python train.py --encoder_norm="layernorm" --encoder_expert_mlp_ratio=1 --encoder_layers=6 --text_encoder_width=192 --text_encoder_mlp_ratio=6 --text_encoder_parallel_block=false --beta1=0.8 --max_grad_norm=1.0 --batch_size=64 --weight_decay=0.5
Rows from block 5 of the text encoder, named by matrix and row number. Rows with one number belong to one attention dimension. Each number is 200 + 30 x the weight over its row's rms, rounded and kept within 0 to 999. All counts start at 0. After the name is the row's rms in percent of the matrix's.
# v: attention value (text_encoder.blocks.5.attn.v.weight, 192x192), inputs 64-127
# proj: attention output (text_encoder.blocks.5.attn.proj.weight, 192x192, transposed), outputs 64-127
v.93,083,176,250,226,148,241,208,188,164,250,166,153,185,191,200,166,243,151,255,168,149,143,146,227,207,241,224,211,212,212,226,234,226,184,239,185,135,215,232,146,152,194,190,159,180,211,213,203,258,198,179,181,221,231,195,185,186,219,179,222,262,158,214,154,200
v.94,110,172,227,215,177,216,231,184,186,197,173,148,143,230,162,174,232,198,225,169,192,145,182,229,261,250,256,206,203,214,252,239,195,219,219,172,168,228,201,169,177,140,183,179,227,206,199,207,252,179,202,151,256,218,193,156,190,198,203,212,292,192,220,169,244
v.95,061,243,227,194,207,234,275,167,142,245,180,153,162,170,232,199,233,205,207,182,186,138,150,209,197,223,219,267,264,197,194,212,176,200,221,167,202,201,224,207,187,221,173,206,181,224,203,240,193,204,146,204,199,244,200,212,181,221,153,190,237,204,209,183,193
v.96,170,170,197,245,153,202,242,227,188,188,175,160,159,222,168,178,249,168,225,173,180,150,209,215,260,242,213,223,242,230,264,212,164,198,179,167,190,206,167,169,181,168,190,170,225,223,177,211,231,192,201,195,225,246,198,162,172,186,232,201,243,205,226,149,259
v.97,055,182,239,179,203,255,199,220,175,184,248,216,156,199,213,105,187,117,242,211,142,167,181,218,220,219,134,203,156,176,210,187,274,207,173,214,179,191,183,209,187,172,198,206,166,204,208,183,166,137,217,133,178,234,220,172,193,259,228,227,258,184,192,230,168
v.98,097,204,194,190,243,167,142,181,232,187,203,250,224,206,228,254,140,238,154,209,219,227,232,160,182,170,157,155,135,182,137,195,213,211,216,246,174,184,207,242,214,217,174,228,216,194,215,170,197,218,222,207,187,134,224,213,214,191,178,215,134,192,178,229,189
v.99,072,252,239,174,211,204,251,175,147,245,221,236,183,189,210,173,250,174,212,246,203,220,167,197,190,153,173,227,196,185,172,158,189,174,217,231,266,175,186,167,256,250,202,232,167,233,184,219,168,195,228,251,154,205,173,230,210,211,191,265,217,199,200,209,214
v.100,077,199,184,221,254,167,236,151,199,172,187,228,236,214,212,258,154,235,133,154,214,210,217,169,194,223,222,180,178,163,193,228,143,210,215,260,187,226,201,238,250,307,171,211,219,157,204,186,203,249,205,219,263,178,222,208,186,167,203,181,184,216,202,187,190
v.101,125,259,181,163,214,210,171,189,195,211,197,264,263,169,227,239,180,223,176,236,216,241,192,207,142,153,183,164,179,200,165,176,224,191,213,219,203,162,213,203,239,260,214,253,189,182,223,194,179,208,202,211,137,163,175,236,215,203,172,219,137,221,183,242,173
v.102,071,203,182,232,140,185,157,200,197,193,238,185,218,212,222,170,236,159,190,257,219,186,200,229,222,169,207,156,217,186,226,199,254,193,158,217,186,201,169,190,182,192,186,192,219,187,203,179,183,211,194,228,130,206,171,192,193,248,170,224,196,193,202,224,216
v.103,082,227,187,183,169,228,177,236,192,244,218,242,239,199,216,227,216,168,202,234,207,235,204,197,142,123,168,128,194,184,191,125,224,176,190,245,253,198,210,174,251,235,209,230,199,229,181,172,115,233,210,212,145,178,183,199,190,194,212,227,174,200,186,250,170
v.104,123,221,188,156,228,198,177,171,197,213,217,247,187,175,219,255,171,217,167,250,232,252,195,172,151,125,193,167,161,183,169,137,233,191,211,234,227,203,216,217,246,211,200,271,181,195,208,204,143,218,214,201,194,177,190,233,210,203,171,192,171,216,179,236,175
v.105,064,241,152,232,189,194,231,165,156,236,194,217,233,147,229,206,212,209,182,238,254,205,213,264,228,212,187,220,196,224,204,228,224,210,182,209,231,149,173,189,229,245,200,196,219,209,218,171,192,183,179,228,168,180,175,217,223,200,206,185,182,224,239,237,192
v.106,065,245,196,178,246,165,185,186,200,195,177,247,192,212,212,190,194,260,213,208,247,218,209,148,165,148,158,193,209,188,193,190,224,239,213,218,255,235,183,208,267,233,191,259,198,198,210,220,150,203,246,207,188,174,200,215,230,210,186,220,192,253,233,245,203
v.107,063,176,164,193,145,216,128,243,220,176,196,231,215,190,217,142,211,199,218,237,216,245,195,178,173,224,144,193,185,223,200,186,305,183,118,156,213,154,219,195,197,103,215,211,230,225,163,218,207,260,209,184,178,207,213,164,188,174,206,183,149,206,194,204,194
v.108,116,190,195,173,265,180,164,181,248,192,217,232,233,214,222,256,147,245,137,197,206,225,216,165,167,178,153,166,128,177,173,162,173,218,207,246,177,189,202,220,247,213,198,248,189,173,205,187,179,230,208,199,243,159,217,226,221,172,182,169,165,215,186,209,172
v.109,088,165,236,212,146,193,223,193,204,201,219,120,144,207,216,149,220,155,210,160,165,179,177,203,245,220,210,213,231,211,204,258,169,213,238,161,190,209,218,174,166,128,172,162,176,181,190,197,224,187,201,177,220,248,239,214,175,208,206,204,250,156,185,164,221
v.110,100,232,195,197,161,240,218,185,148,260,192,216,220,169,206,248,215,200,202,234,203,188,183,226,195,184,201,186,210,220,187,174,210,177,209,194,255,151,219,194,229,238,197,212,181,226,173,213,148,195,174,227,120,207,144,204,218,193,197,231,184,240,221,208,203
v.111,107,143,184,214,208,187,185,227,229,169,192,197,159,227,163,166,191,177,193,183,184,207,225,154,226,231,210,231,175,208,201,207,174,240,180,175,171,240,189,186,206,185,188,196,202,186,222,198,239,198,203,134,266,172,231,186,192,205,209,181,222,207,207,189,200
v.112,077,190,230,222,147,253,207,199,180,200,186,133,185,212,196,211,249,167,231,213,174,194,133,212,250,218,272,225,265,241,216,247,186,168,229,170,179,217,225,138,145,179,213,189,179,217,189,202,219,168,178,188,199,238,169,213,225,229,194,191,278,201,229,165,217
v.113,115,209,174,147,234,178,167,216,234,209,243,264,212,187,200,204,178,237,143,237,214,256,204,147,169,145,150,135,140,185,156,171,195,204,200,220,232,203,188,217,237,206,198,251,186,214,206,195,161,194,221,197,182,146,218,217,218,191,195,188,151,224,187,256,154
v.114,116,199,193,230,178,217,226,206,181,223,194,184,201,194,189,134,258,155,216,190,190,143,203,246,242,236,218,242,259,223,231,211,193,187,191,173,217,174,180,174,164,214,215,131,205,196,194,231,232,186,198,218,178,240,182,191,194,218,215,253,257,177,234,179,246
v.115,081,207,178,216,261,199,194,170,217,191,192,153,230,182,217,190,196,227,168,126,160,199,229,230,187,271,215,233,232,182,184,274,184,184,212,236,172,179,208,227,199,223,206,187,182,192,200,214,213,183,187,242,203,178,227,203,204,165,182,229,157,180,216,174,194
v.116,130,263,193,184,200,208,226,191,159,221,176,234,240,197,240,216,228,196,197,241,189,210,177,240,186,183,204,188,211,202,191,193,226,173,200,221,244,156,187,221,195,239,197,173,192,213,203,207,162,190,180,249,119,209,151,217,207,188,196,251,183,204,209,206,210
v.117,168,133,190,229,183,193,219,222,214,181,207,138,168,223,168,152,204,164,220,172,203,168,196,205,260,265,214,221,211,199,242,217,157,220,187,169,182,224,190,171,168,140,192,176,226,199,197,212,229,188,211,183,256,230,206,160,190,199,243,178,249,185,218,178,243
v.118,106,237,193,163,174,229,209,209,177,259,180,264,219,209,203,257,220,217,216,225,214,207,200,189,162,149,171,198,181,223,187,131,231,180,202,238,249,158,218,201,229,260,214,206,188,205,194,204,168,239,200,240,137,181,162,236,229,193,194,241,196,197,210,209,205
v.119,061,217,248,230,214,221,209,179,228,215,149,219,176,203,211,215,194,172,209,186,194,183,180,161,220,160,223,274,194,174,246,145,186,216,182,168,211,199,196,220,153,191,181,232,169,215,215,237,197,169,167,197,212,256,166,233,195,225,183,198,223,198,206,140,192
v.120,060,250,201,235,280,160,184,207,221,145,189,216,212,155,220,254,188,256,175,164,184,197,216,209,151,240,212,222,255,180,215,194,149,202,171,249,180,215,150,212,250,179,196,225,166,217,225,204,187,172,174,222,200,195,229,229,172,182,177,189,151,215,213,164,175
v.121,115,228,190,168,235,181,168,209,231,197,234,271,226,204,235,259,150,236,168,209,205,254,195,173,158,168,163,169,150,175,139,159,199,214,200,248,208,210,206,221,250,227,211,256,171,205,219,174,164,195,201,199,209,149,218,209,203,181,181,207,136,203,193,217,166
v.122,114,220,180,146,194,194,150,185,207,239,232,229,221,184,206,242,185,236,187,259,231,253,212,164,141,111,184,148,184,179,148,144,226,172,195,212,227,204,206,223,252,206,189,260,206,222,196,203,147,195,213,201,169,182,200,228,206,197,166,201,151,231,165,231,162
v.123,088,201,213,191,180,186,177,204,198,244,207,222,250,220,182,233,185,254,179,244,208,212,208,134,172,128,160,125,132,207,161,159,208,188,227,229,214,175,210,185,226,230,192,243,193,190,204,196,156,241,211,187,199,158,216,217,216,175,183,187,186,208,199,219,184
v.124,073,227,206,192,239,194,212,192,215,225,212,274,270,216,198,223,200,199,196,213,206,195,237,224,166,156,163,185,227,183,190,208,170,192,209,225,213,154,170,185,243,206,220,204,211,206,151,188,167,193,186,235,145,125,189,202,183,189,184,253,168,209,180,186,185
v.125,054,208,207,174,193,222,194,237,199,203,152,234,218,211,219,162,217,136,224,193,155,195,215,151,196,161,174,182,221,210,187,152,277,245,164,159,180,154,208,167,194,184,162,232,197,231,194,163,183,210,156,203,162,218,154,213,212,214,218,210,216,197,180,234,162
v.126,100,264,201,182,195,210,214,204,178,253,187,234,261,190,214,206,222,195,211,225,196,214,207,246,195,167,198,160,239,234,185,178,243,187,188,218,237,153,216,172,196,233,199,206,208,202,173,188,176,188,190,234,104,205,137,219,198,192,198,263,163,215,226,226,218
v.127,096,200,225,228,145,252,232,204,171,215,199,119,164,200,182,126,236,156,250,163,173,148,170,224,210,247,251,213,225,216,235,212,169,213,223,167,220,196,197,159,144,200,198,159,177,226,222,233,256,208,164,192,206,271,179,200,186,226,187,219,251,196,186,169,220
v.128,084,224,191,165,198,216,224,205,155,220,175,222,204,206,238,177,253,184,257,216,218,223,179,195,210,171,218,231,206,248,213,151,198,169,150,192,276,221,161,188,206,216,215,216,189,264,176,215,171,198,194,236,175,254,129,220,255,235,198,201,219,214,208,225,200
v.129,091,154,211,213,199,166,160,181,227,196,190,201,186,191,141,216,145,232,194,179,217,203,206,186,233,199,214,164,201,199,201,219,227,228,224,213,144,237,237,207,174,176,195,211,193,149,244,205,244,217,212,123,250,169,251,159,171,172,196,162,172,201,228,171,211
v.130,079,240,178,214,183,209,188,235,168,209,165,184,233,227,192,167,224,215,217,230,201,222,179,233,226,183,218,207,203,244,192,182,217,170,145,156,229,209,185,187,220,220,186,211,193,241,188,214,185,194,200,263,174,220,115,174,238,238,185,208,195,225,232,205,222
v.131,071,264,202,213,223,255,171,187,222,236,200,214,213,176,208,167,212,212,219,227,232,240,166,180,190,195,224,177,226,206,179,135,255,165,159,156,238,201,195,172,195,245,210,240,204,226,189,228,174,183,151,259,196,240,187,232,243,251,160,201,198,213,177,212,173
v.132,067,229,157,204,191,163,166,241,191,177,213,240,263,209,220,228,204,177,180,249,184,203,231,198,146,184,167,201,190,159,170,230,199,130,207,259,187,206,211,251,241,168,175,208,183,168,197,218,195,206,184,235,172,203,234,226,194,199,152,205,153,142,202,230,149
v.133,080,204,199,170,201,210,258,209,197,267,169,188,202,189,239,211,245,213,219,218,209,210,198,166,210,180,213,245,175,197,197,135,178,223,218,199,275,204,153,163,229,249,193,228,217,240,135,228,182,231,175,230,185,232,165,223,207,164,215,227,217,230,218,171,210
v.134,081,143,219,188,193,205,193,200,186,185,215,172,154,218,172,247,204,229,176,176,179,190,195,164,225,208,215,154,176,214,183,174,138,230,247,227,179,220,203,183,246,184,231,239,200,156,212,205,197,198,194,137,251,166,188,166,130,152,222,160,189,214,197,191,203
v.135,106,132,183,208,192,186,186,195,246,161,251,197,171,213,157,157,151,198,191,158,224,188,195,160,211,214,165,178,154,180,187,165,143,222,166,208,179,242,219,212,205,197,197,225,221,183,224,177,199,208,217,133,262,197,258,178,179,179,235,154,192,236,189,212,210
v.136,106,144,170,182,236,179,220,174,256,153,228,201,190,174,167,202,136,249,171,148,234,206,197,162,210,190,183,203,132,186,197,180,143,237,195,210,189,207,214,218,253,215,212,221,214,170,194,196,216,231,188,156,256,182,245,185,145,165,241,156,169,234,191,212,207
v.137,108,133,213,189,227,171,171,172,266,134,249,174,157,208,157,201,132,194,179,172,227,216,205,186,198,204,190,196,184,191,204,192,164,229,214,229,173,246,188,260,215,170,212,208,204,193,207,210,241,203,219,135,261,184,256,187,172,181,220,157,207,208,193,188,212
v.138,085,253,249,165,161,239,226,229,143,296,205,214,192,223,219,229,238,157,209,230,187,219,162,206,208,142,200,215,199,214,187,199,242,201,232,228,185,188,249,152,179,200,200,234,213,177,170,177,175,167,165,206,175,213,149,208,214,238,185,251,195,211,180,233,210
v.139,080,125,240,196,213,185,185,163,188,214,204,165,177,214,146,183,178,186,208,188,198,227,192,162,195,178,207,177,120,185,186,171,204,246,211,207,203,250,185,207,171,195,188,247,198,186,175,163,183,207,212,144,265,202,229,195,156,166,217,182,197,195,212,202,178
v.140,096,132,217,197,225,186,229,185,219,164,214,194,170,223,137,227,181,189,187,160,213,192,196,158,221,194,166,190,150,198,182,175,136,242,221,221,191,219,197,218,220,212,209,217,210,177,204,194,234,202,205,141,265,192,231,173,134,134,246,182,198,210,202,161,208
v.141,120,219,195,206,185,237,218,204,156,267,173,181,235,194,250,212,233,196,221,225,176,203,176,227,191,201,207,187,252,230,228,194,254,160,165,180,231,173,189,179,174,208,207,172,190,234,183,206,188,182,189,277,127,203,140,224,262,245,159,226,218,179,194,178,198
v.142,116,241,186,215,185,234,229,229,125,239,154,184,230,196,241,230,276,186,201,220,175,211,202,251,211,191,182,199,255,208,216,225,231,161,183,182,203,166,192,135,199,183,214,196,172,220,195,202,197,188,196,285,163,205,135,211,234,224,181,251,203,189,210,176,209
v.143,116,263,234,155,179,204,249,211,157,245,172,253,221,201,262,214,229,221,195,218,156,224,212,220,180,164,182,216,214,209,200,192,230,182,188,237,261,170,242,182,217,236,222,197,178,207,162,193,175,202,192,258,142,212,162,259,234,196,152,234,175,210,197,203,175
v.144,099,260,186,197,186,209,247,193,193,219,198,220,240,185,274,184,241,194,212,236,170,183,211,226,206,180,212,228,263,200,207,205,225,150,182,166,226,169,200,231,202,219,207,170,192,246,174,198,166,207,169,240,163,206,148,237,263,236,176,175,212,165,196,165,209
proj.93,106,146,181,209,201,197,182,227,223,238,212,224,200,199,196,256,216,254,190,166,201,238,202,158,218,187,230,197,215,202,238,183,200,188,231,198,221,198,193,141,293,231,208,204,197,219,149,187,184,239,197,211,223,176,186,200,198,135,200,192,229,219,239,219,210
proj.94,113,155,171,232,200,194,193,261,224,240,216,207,191,209,216,254,237,228,199,178,200,230,190,143,215,174,201,196,191,209,240,210,198,182,233,194,213,198,194,110,277,227,224,227,189,210,141,178,181,237,209,229,218,181,204,203,199,139,219,208,213,223,243,206,200
proj.95,082,149,192,212,222,197,167,208,227,241,232,211,188,219,233,246,235,228,200,157,193,217,184,137,238,163,238,174,223,231,249,175,192,186,222,191,217,209,208,151,285,248,213,227,202,194,166,201,185,246,183,202,197,182,188,208,208,129,214,186,248,205,225,176,201
proj.96,126,171,187,228,218,196,208,261,213,242,223,206,192,223,202,240,242,226,189,174,184,233,204,135,195,171,205,204,203,210,226,210,222,181,221,200,198,193,199,110,295,227,225,206,181,194,136,183,199,234,218,225,218,164,202,209,189,129,218,210,212,224,249,219,186
proj.97,058,177,210,188,198,194,162,151,231,216,193,196,222,181,216,184,190,241,166,197,224,235,188,205,231,208,176,124,217,225,235,145,204,230,228,210,239,198,201,196,218,199,171,180,204,183,178,208,179,223,213,232,175,158,228,159,219,193,210,139,193,197,199,210,232
proj.98,116,241,220,161,197,189,219,146,180,156,181,181,216,191,184,151,154,159,216,223,195,166,191,279,191,217,166,203,207,198,164,202,187,203,184,196,195,224,183,268,111,185,183,173,210,201,249,200,227,179,178,175,187,237,221,195,189,267,178,208,194,183,165,186,185
proj.99,066,196,176,189,208,194,147,196,260,175,228,186,213,185,215,224,195,142,156,198,206,195,215,220,201,216,192,175,248,251,193,196,219,130,168,216,225,220,192,316,184,204,204,160,230,207,212,202,197,155,181,185,203,187,211,204,229,191,199,172,208,143,146,216,182
proj.100,065,210,165,195,171,187,193,188,211,161,208,177,236,172,170,135,165,199,186,307,214,210,209,231,163,207,171,181,192,205,195,195,212,199,146,186,186,178,219,212,156,155,214,194,200,191,232,189,206,167,191,191,158,182,217,214,231,220,169,180,173,150,198,220,163
proj.101,118,248,206,181,192,203,209,142,186,160,180,174,221,182,186,145,169,174,208,243,210,184,200,275,209,232,186,187,202,202,151,199,190,213,176,228,220,215,192,282,114,164,174,184,196,201,251,200,218,159,185,163,197,247,211,193,198,255,174,186,191,176,160,194,209
proj.102,064,207,197,234,203,217,170,195,231,140,182,190,235,170,196,214,185,166,143,205,188,182,220,223,186,215,201,148,215,229,164,193,216,146,187,211,199,229,242,272,241,154,189,188,242,218,165,202,213,194,165,188,179,205,229,221,199,189,174,158,176,163,201,225,204
proj.103,100,231,186,191,218,211,194,161,199,144,182,177,216,156,201,147,146,158,168,223,224,182,212,272,207,205,201,185,197,213,180,204,181,166,187,214,220,217,181,283,138,159,172,183,220,194,235,198,217,161,177,156,181,228,210,203,214,257,176,181,209,188,164,196,203
proj.104,121,225,219,168,190,195,189,158,203,167,177,191,219,159,185,153,176,161,219,242,199,167,196,264,190,229,175,208,206,194,175,191,176,212,177,191,210,201,197,282,109,172,176,191,196,189,246,217,213,162,182,173,202,227,199,189,209,269,182,184,180,195,160,182,195
proj.105,078,222,200,219,205,232,127,187,231,144,181,188,189,190,215,205,178,166,136,240,217,204,195,227,180,213,178,130,238,219,202,203,211,202,170,231,208,188,200,312,204,180,199,149,200,189,180,233,204,209,193,195,186,190,223,210,217,183,180,197,172,129,187,224,199
proj.106,079,202,185,181,213,173,202,137,231,163,186,190,220,158,189,167,146,139,197,249,199,166,198,242,216,213,208,177,219,201,186,197,179,174,176,184,167,208,194,282,118,162,199,192,193,181,254,207,226,133,192,168,193,239,213,181,219,260,190,163,179,185,144,234,191
proj.107,053,230,188,223,233,179,261,234,174,187,187,215,205,223,202,238,235,79,190,127,174,197,205,148,199,203,197,209,216,155,171,236,235,213,247,229,136,218,202,193,237,190,243,172,169,173,210,221,201,210,253,202,173,197,206,204,175,204,210,234,157,212,190,192,237
proj.108,116,236,220,187,196,188,221,161,178,174,189,196,190,182,201,134,171,179,221,241,206,160,224,262,195,215,176,210,189,191,170,192,199,227,184,204,204,211,189,258,96,161,184,179,212,204,273,203,211,153,206,164,202,228,195,200,209,272,180,190,196,184,148,199,190
proj.109,109,176,199,233,217,200,195,259,214,254,208,218,194,239,210,262,248,262,192,165,209,225,180,145,209,186,193,225,194,211,244,198,219,201,235,196,178,187,202,125,276,236,195,209,205,201,136,192,172,256,194,214,192,177,196,215,178,152,201,207,217,197,245,210,201
proj.110,091,236,206,218,194,196,152,151,222,175,191,201,229,165,213,179,161,148,170,247,207,183,214,272,187,223,201,176,222,225,176,209,188,155,180,235,218,217,198,287,153,185,194,151,207,208,240,243,220,159,205,198,185,233,203,220,212,223,168,202,218,151,168,215,220
proj.111,096,152,212,200,193,202,246,237,200,219,207,201,163,228,197,214,207,246,209,173,200,229,215,137,186,182,195,221,171,179,241,182,188,231,235,165,182,208,199,121,243,212,233,253,197,199,174,186,208,230,214,211,237,186,190,184,166,177,242,222,198,220,222,178,200
proj.112,112,160,185,239,230,206,202,248,218,235,216,229,179,232,211,246,236,250,188,143,196,229,190,142,200,169,220,185,198,225,219,202,216,195,230,207,193,188,219,135,287,219,216,207,204,204,155,182,179,254,212,238,221,176,196,197,208,141,210,219,228,216,238,203,218
proj.113,124,222,220,180,201,205,203,148,183,161,176,186,208,171,200,161,160,172,218,217,202,178,200,272,196,217,180,206,191,185,154,212,186,206,185,203,186,213,191,260,101,171,191,192,217,205,260,211,199,172,210,177,185,231,206,197,212,278,197,196,190,196,160,185,196
proj.114,116,157,182,221,206,217,181,231,207,222,216,225,190,227,219,261,245,243,184,152,185,236,203,138,201,166,234,188,190,221,219,200,216,195,221,213,220,172,210,136,288,237,222,207,210,190,147,182,174,246,216,248,204,174,197,213,199,135,222,202,232,203,239,206,200
proj.115,063,166,216,195,193,190,161,201,225,215,224,234,208,181,232,196,205,244,220,237,206,195,213,135,187,173,214,229,177,216,244,175,245,215,183,174,213,170,228,135,209,223,216,218,222,249,150,217,203,203,179,232,173,171,152,192,196,183,179,156,250,195,199,208,204
proj.116,106,228,183,205,190,211,163,158,193,175,175,192,227,173,214,192,211,188,183,223,212,198,205,282,189,204,198,149,244,210,180,187,210,167,167,235,242,179,186,289,171,197,179,161,217,203,203,228,198,174,197,225,161,221,188,221,228,209,174,198,188,164,190,224,222
proj.117,130,173,190,226,214,195,188,242,219,242,207,227,180,238,200,250,245,225,196,157,202,219,194,147,184,175,214,208,188,204,217,198,215,209,233,193,175,177,206,111,277,237,212,220,190,194,146,194,187,244,203,241,203,169,195,192,185,140,215,202,210,211,252,196,194
proj.118,108,244,191,189,217,200,162,136,200,144,213,179,202,151,188,170,162,151,173,235,222,174,196,270,209,220,190,176,216,197,160,202,186,163,192,238,205,224,201,304,157,164,182,157,207,205,233,218,219,166,185,189,191,224,197,204,212,254,172,184,218,171,168,203,204
proj.119,068,191,188,191,171,187,226,225,167,266,193,221,193,226,208,236,213,261,239,172,192,209,183,148,190,217,214,232,222,183,227,204,216,189,253,199,206,211,204,112,235,249,204,226,189,187,198,187,172,261,233,199,216,223,180,194,198,195,233,231,209,222,196,222,185
proj.120,042,230,205,181,271,225,219,148,184,147,241,219,263,208,194,197,171,147,191,177,191,193,208,187,219,171,168,166,179,207,146,202,244,230,164,218,223,214,182,183,155,233,172,244,231,200,181,187,213,200,225,198,178,193,173,240,176,189,188,186,225,216,148,199,193
proj.121,120,248,223,174,174,192,211,142,181,166,178,178,218,177,195,150,159,181,201,228,203,170,200,253,192,221,187,208,192,183,156,212,178,201,171,219,212,206,181,288,111,179,195,183,209,187,263,212,213,168,185,156,205,238,216,190,202,251,185,185,198,176,160,190,191
proj.122,122,235,220,185,188,214,197,146,186,169,183,184,203,165,197,148,179,182,207,222,194,194,217,269,186,220,180,196,191,184,170,195,196,209,178,219,211,230,203,288,109,166,181,194,212,191,267,216,204,168,201,179,189,223,207,209,205,250,194,195,201,196,155,176,190
proj.123,107,240,196,168,178,204,214,161,173,179,180,166,193,189,200,142,165,156,226,219,204,173,198,254,178,218,176,202,194,185,159,211,189,206,181,190,207,210,178,265,107,176,178,174,214,191,267,191,213,150,208,174,186,231,218,186,195,261,181,194,176,186,160,177,181
proj.124,085,219,207,174,185,219,171,154,209,150,202,168,225,182,201,169,186,144,190,235,190,183,191,261,219,231,197,185,189,216,158,223,202,183,172,188,202,205,196,304,135,156,192,163,228,189,244,226,218,166,183,192,171,235,213,214,216,260,184,185,222,160,180,214,210
proj.125,051,174,215,162,146,202,196,188,161,189,209,167,212,164,216,192,148,144,217,215,224,164,214,215,231,212,206,154,180,188,191,201,152,159,182,188,204,181,229,259,158,244,165,180,203,195,224,258,230,222,183,158,220,282,238,221,242,218,174,203,192,203,180,216,172
proj.126,088,240,204,221,187,232,164,177,213,141,192,180,218,184,220,173,185,136,183,216,221,190,198,266,213,198,218,157,224,228,187,208,202,180,166,243,192,198,201,290,176,163,188,172,202,207,204,214,209,172,170,201,191,200,206,214,237,217,170,164,191,161,190,203,220
proj.127,111,162,185,225,223,185,196,257,230,221,219,227,185,220,219,261,220,238,200,156,185,227,194,144,191,182,236,203,210,221,230,181,216,182,227,194,194,182,217,129,301,233,210,209,188,212,156,180,166,242,207,218,214,186,177,185,203,140,204,193,226,204,239,223,197
proj.128,072,219,200,260,180,209,204,218,172,254,192,201,207,221,174,214,216,173,257,227,229,191,188,202,210,233,189,123,170,220,227,211,159,202,205,211,165,233,220,265,144,194,149,206,197,180,205,224,226,219,177,217,229,203,206,182,223,222,170,205,187,195,256,135,198
proj.129,092,192,190,187,200,214,215,203,187,196,226,186,178,169,213,213,241,287,154,171,177,212,195,173,217,159,227,259,200,206,196,176,238,233,223,195,224,156,201,159,273,184,230,180,196,214,156,174,192,181,221,205,190,212,180,223,187,146,214,217,220,200,194,282,204
proj.130,079,162,186,259,183,181,168,245,201,252,215,253,217,221,212,232,227,160,238,219,231,198,202,164,166,204,197,145,200,217,258,216,184,221,190,151,184,184,193,236,261,196,213,241,183,192,166,204,211,222,199,197,189,193,188,201,216,173,211,201,170,188,273,186,171
proj.131,082,185,179,198,136,188,182,161,133,261,198,224,180,183,203,160,162,175,246,269,230,159,221,184,195,210,175,204,161,184,228,228,182,229,170,181,222,226,204,261,146,205,187,212,217,199,237,217,194,171,170,163,170,220,198,183,209,239,149,189,187,141,180,181,154
proj.132,105,209,206,154,219,206,223,151,191,162,174,185,215,188,201,158,165,182,215,224,204,196,199,241,201,239,184,198,195,204,165,217,171,197,195,219,206,230,191,241,109,200,175,192,193,182,271,203,215,183,208,170,210,226,224,210,214,267,196,188,188,207,146,160,194
proj.133,086,213,173,204,190,188,186,189,189,177,154,207,219,199,161,155,170,148,243,269,223,172,187,236,179,233,171,162,195,222,210,235,159,187,178,162,200,209,201,270,107,188,157,201,200,200,232,242,206,183,162,200,190,251,196,189,235,256,170,157,193,166,197,141,188
proj.134,073,233,203,168,204,189,181,169,222,162,230,173,210,171,212,172,217,187,155,176,200,157,196,240,229,162,235,271,205,211,195,174,211,212,193,174,203,195,170,192,176,228,208,166,213,220,228,223,169,135,216,176,163,235,164,208,216,210,223,186,256,242,149,251,221
proj.135,095,225,234,135,212,216,207,147,183,153,198,173,186,181,207,152,204,217,188,204,163,215,217,239,206,166,248,235,220,179,146,181,254,222,184,218,217,190,171,179,181,191,206,182,182,199,232,193,187,142,220,188,169,237,179,197,223,197,212,193,216,199,156,260,224
proj.136,085,219,204,184,209,220,199,168,167,138,191,199,200,146,204,160,193,202,179,232,183,179,227,235,217,175,204,238,229,206,139,191,245,205,168,229,220,179,176,187,176,155,182,164,179,204,234,207,203,150,210,155,186,208,204,233,185,196,203,227,199,199,162,267,217
proj.137,114,201,205,192,210,210,213,219,198,187,199,209,205,208,223,211,237,235,149,181,161,188,212,179,230,153,217,234,221,186,187,194,241,224,216,220,203,170,211,142,286,207,207,201,194,213,158,195,178,194,203,218,187,194,177,210,196,151,226,208,227,217,225,284,235
proj.138,087,234,235,193,193,216,203,175,225,161,203,187,212,211,180,169,179,174,201,185,224,177,224,258,182,262,179,169,188,173,140,187,159,166,209,243,175,237,174,267,102,225,186,178,210,178,271,221,202,213,191,158,247,203,233,194,201,241,185,208,195,160,180,165,186
proj.139,073,219,249,160,175,208,220,158,179,159,200,197,180,207,239,161,229,217,151,187,182,200,203,214,231,167,263,238,204,188,190,174,231,224,204,206,170,140,186,184,248,200,220,185,167,186,228,211,191,160,212,193,188,209,175,190,200,186,208,187,217,184,163,274,224
proj.140,098,196,186,171,219,188,188,182,220,167,237,216,181,191,203,206,244,242,146,180,190,206,196,200,210,143,235,239,232,184,211,146,265,220,212,229,210,151,211,160,291,197,220,192,195,209,183,180,165,194,219,215,173,195,171,208,187,154,225,194,229,237,199,256,218
proj.141,109,180,184,258,175,184,182,260,213,227,193,234,216,246,194,270,199,161,228,202,222,219,188,157,180,242,167,157,183,202,228,212,162,152,211,190,163,223,207,216,221,238,196,253,208,210,164,203,202,251,207,232,238,204,227,179,214,195,200,193,193,196,271,146,179
proj.142,099,186,161,248,170,190,179,259,215,248,202,247,202,238,178,262,175,132,231,179,233,220,172,150,194,221,174,154,186,220,244,204,177,165,227,165,185,208,236,225,234,224,202,250,214,207,149,197,204,239,195,207,213,192,222,194,199,191,217,194,180,185,236,158,171
proj.143,110,210,210,195,171,196,193,160,178,197,195,188,204,191,193,173,160,142,236,230,230,200,204,244,183,230,173,171,192,181,176,229,171,194,191,204,170,232,187,258,79,176,185,205,223,190,252,212,231,192,185,170,196,232,205,178,221,266,204,197,186,166,172,174,172
proj.144,092,211,219,239,173,196,215,276,217,258,210,240,244,238,190,251,213,143,221,200,217,206,199,163,169,212,160,127,172,199,220,242,138,175,228,187,163,193,215,219,184,227,178,237,196,206,151,212,193,225,194,223,225,184,223,175,208,212,190,199,169,189,281,165,186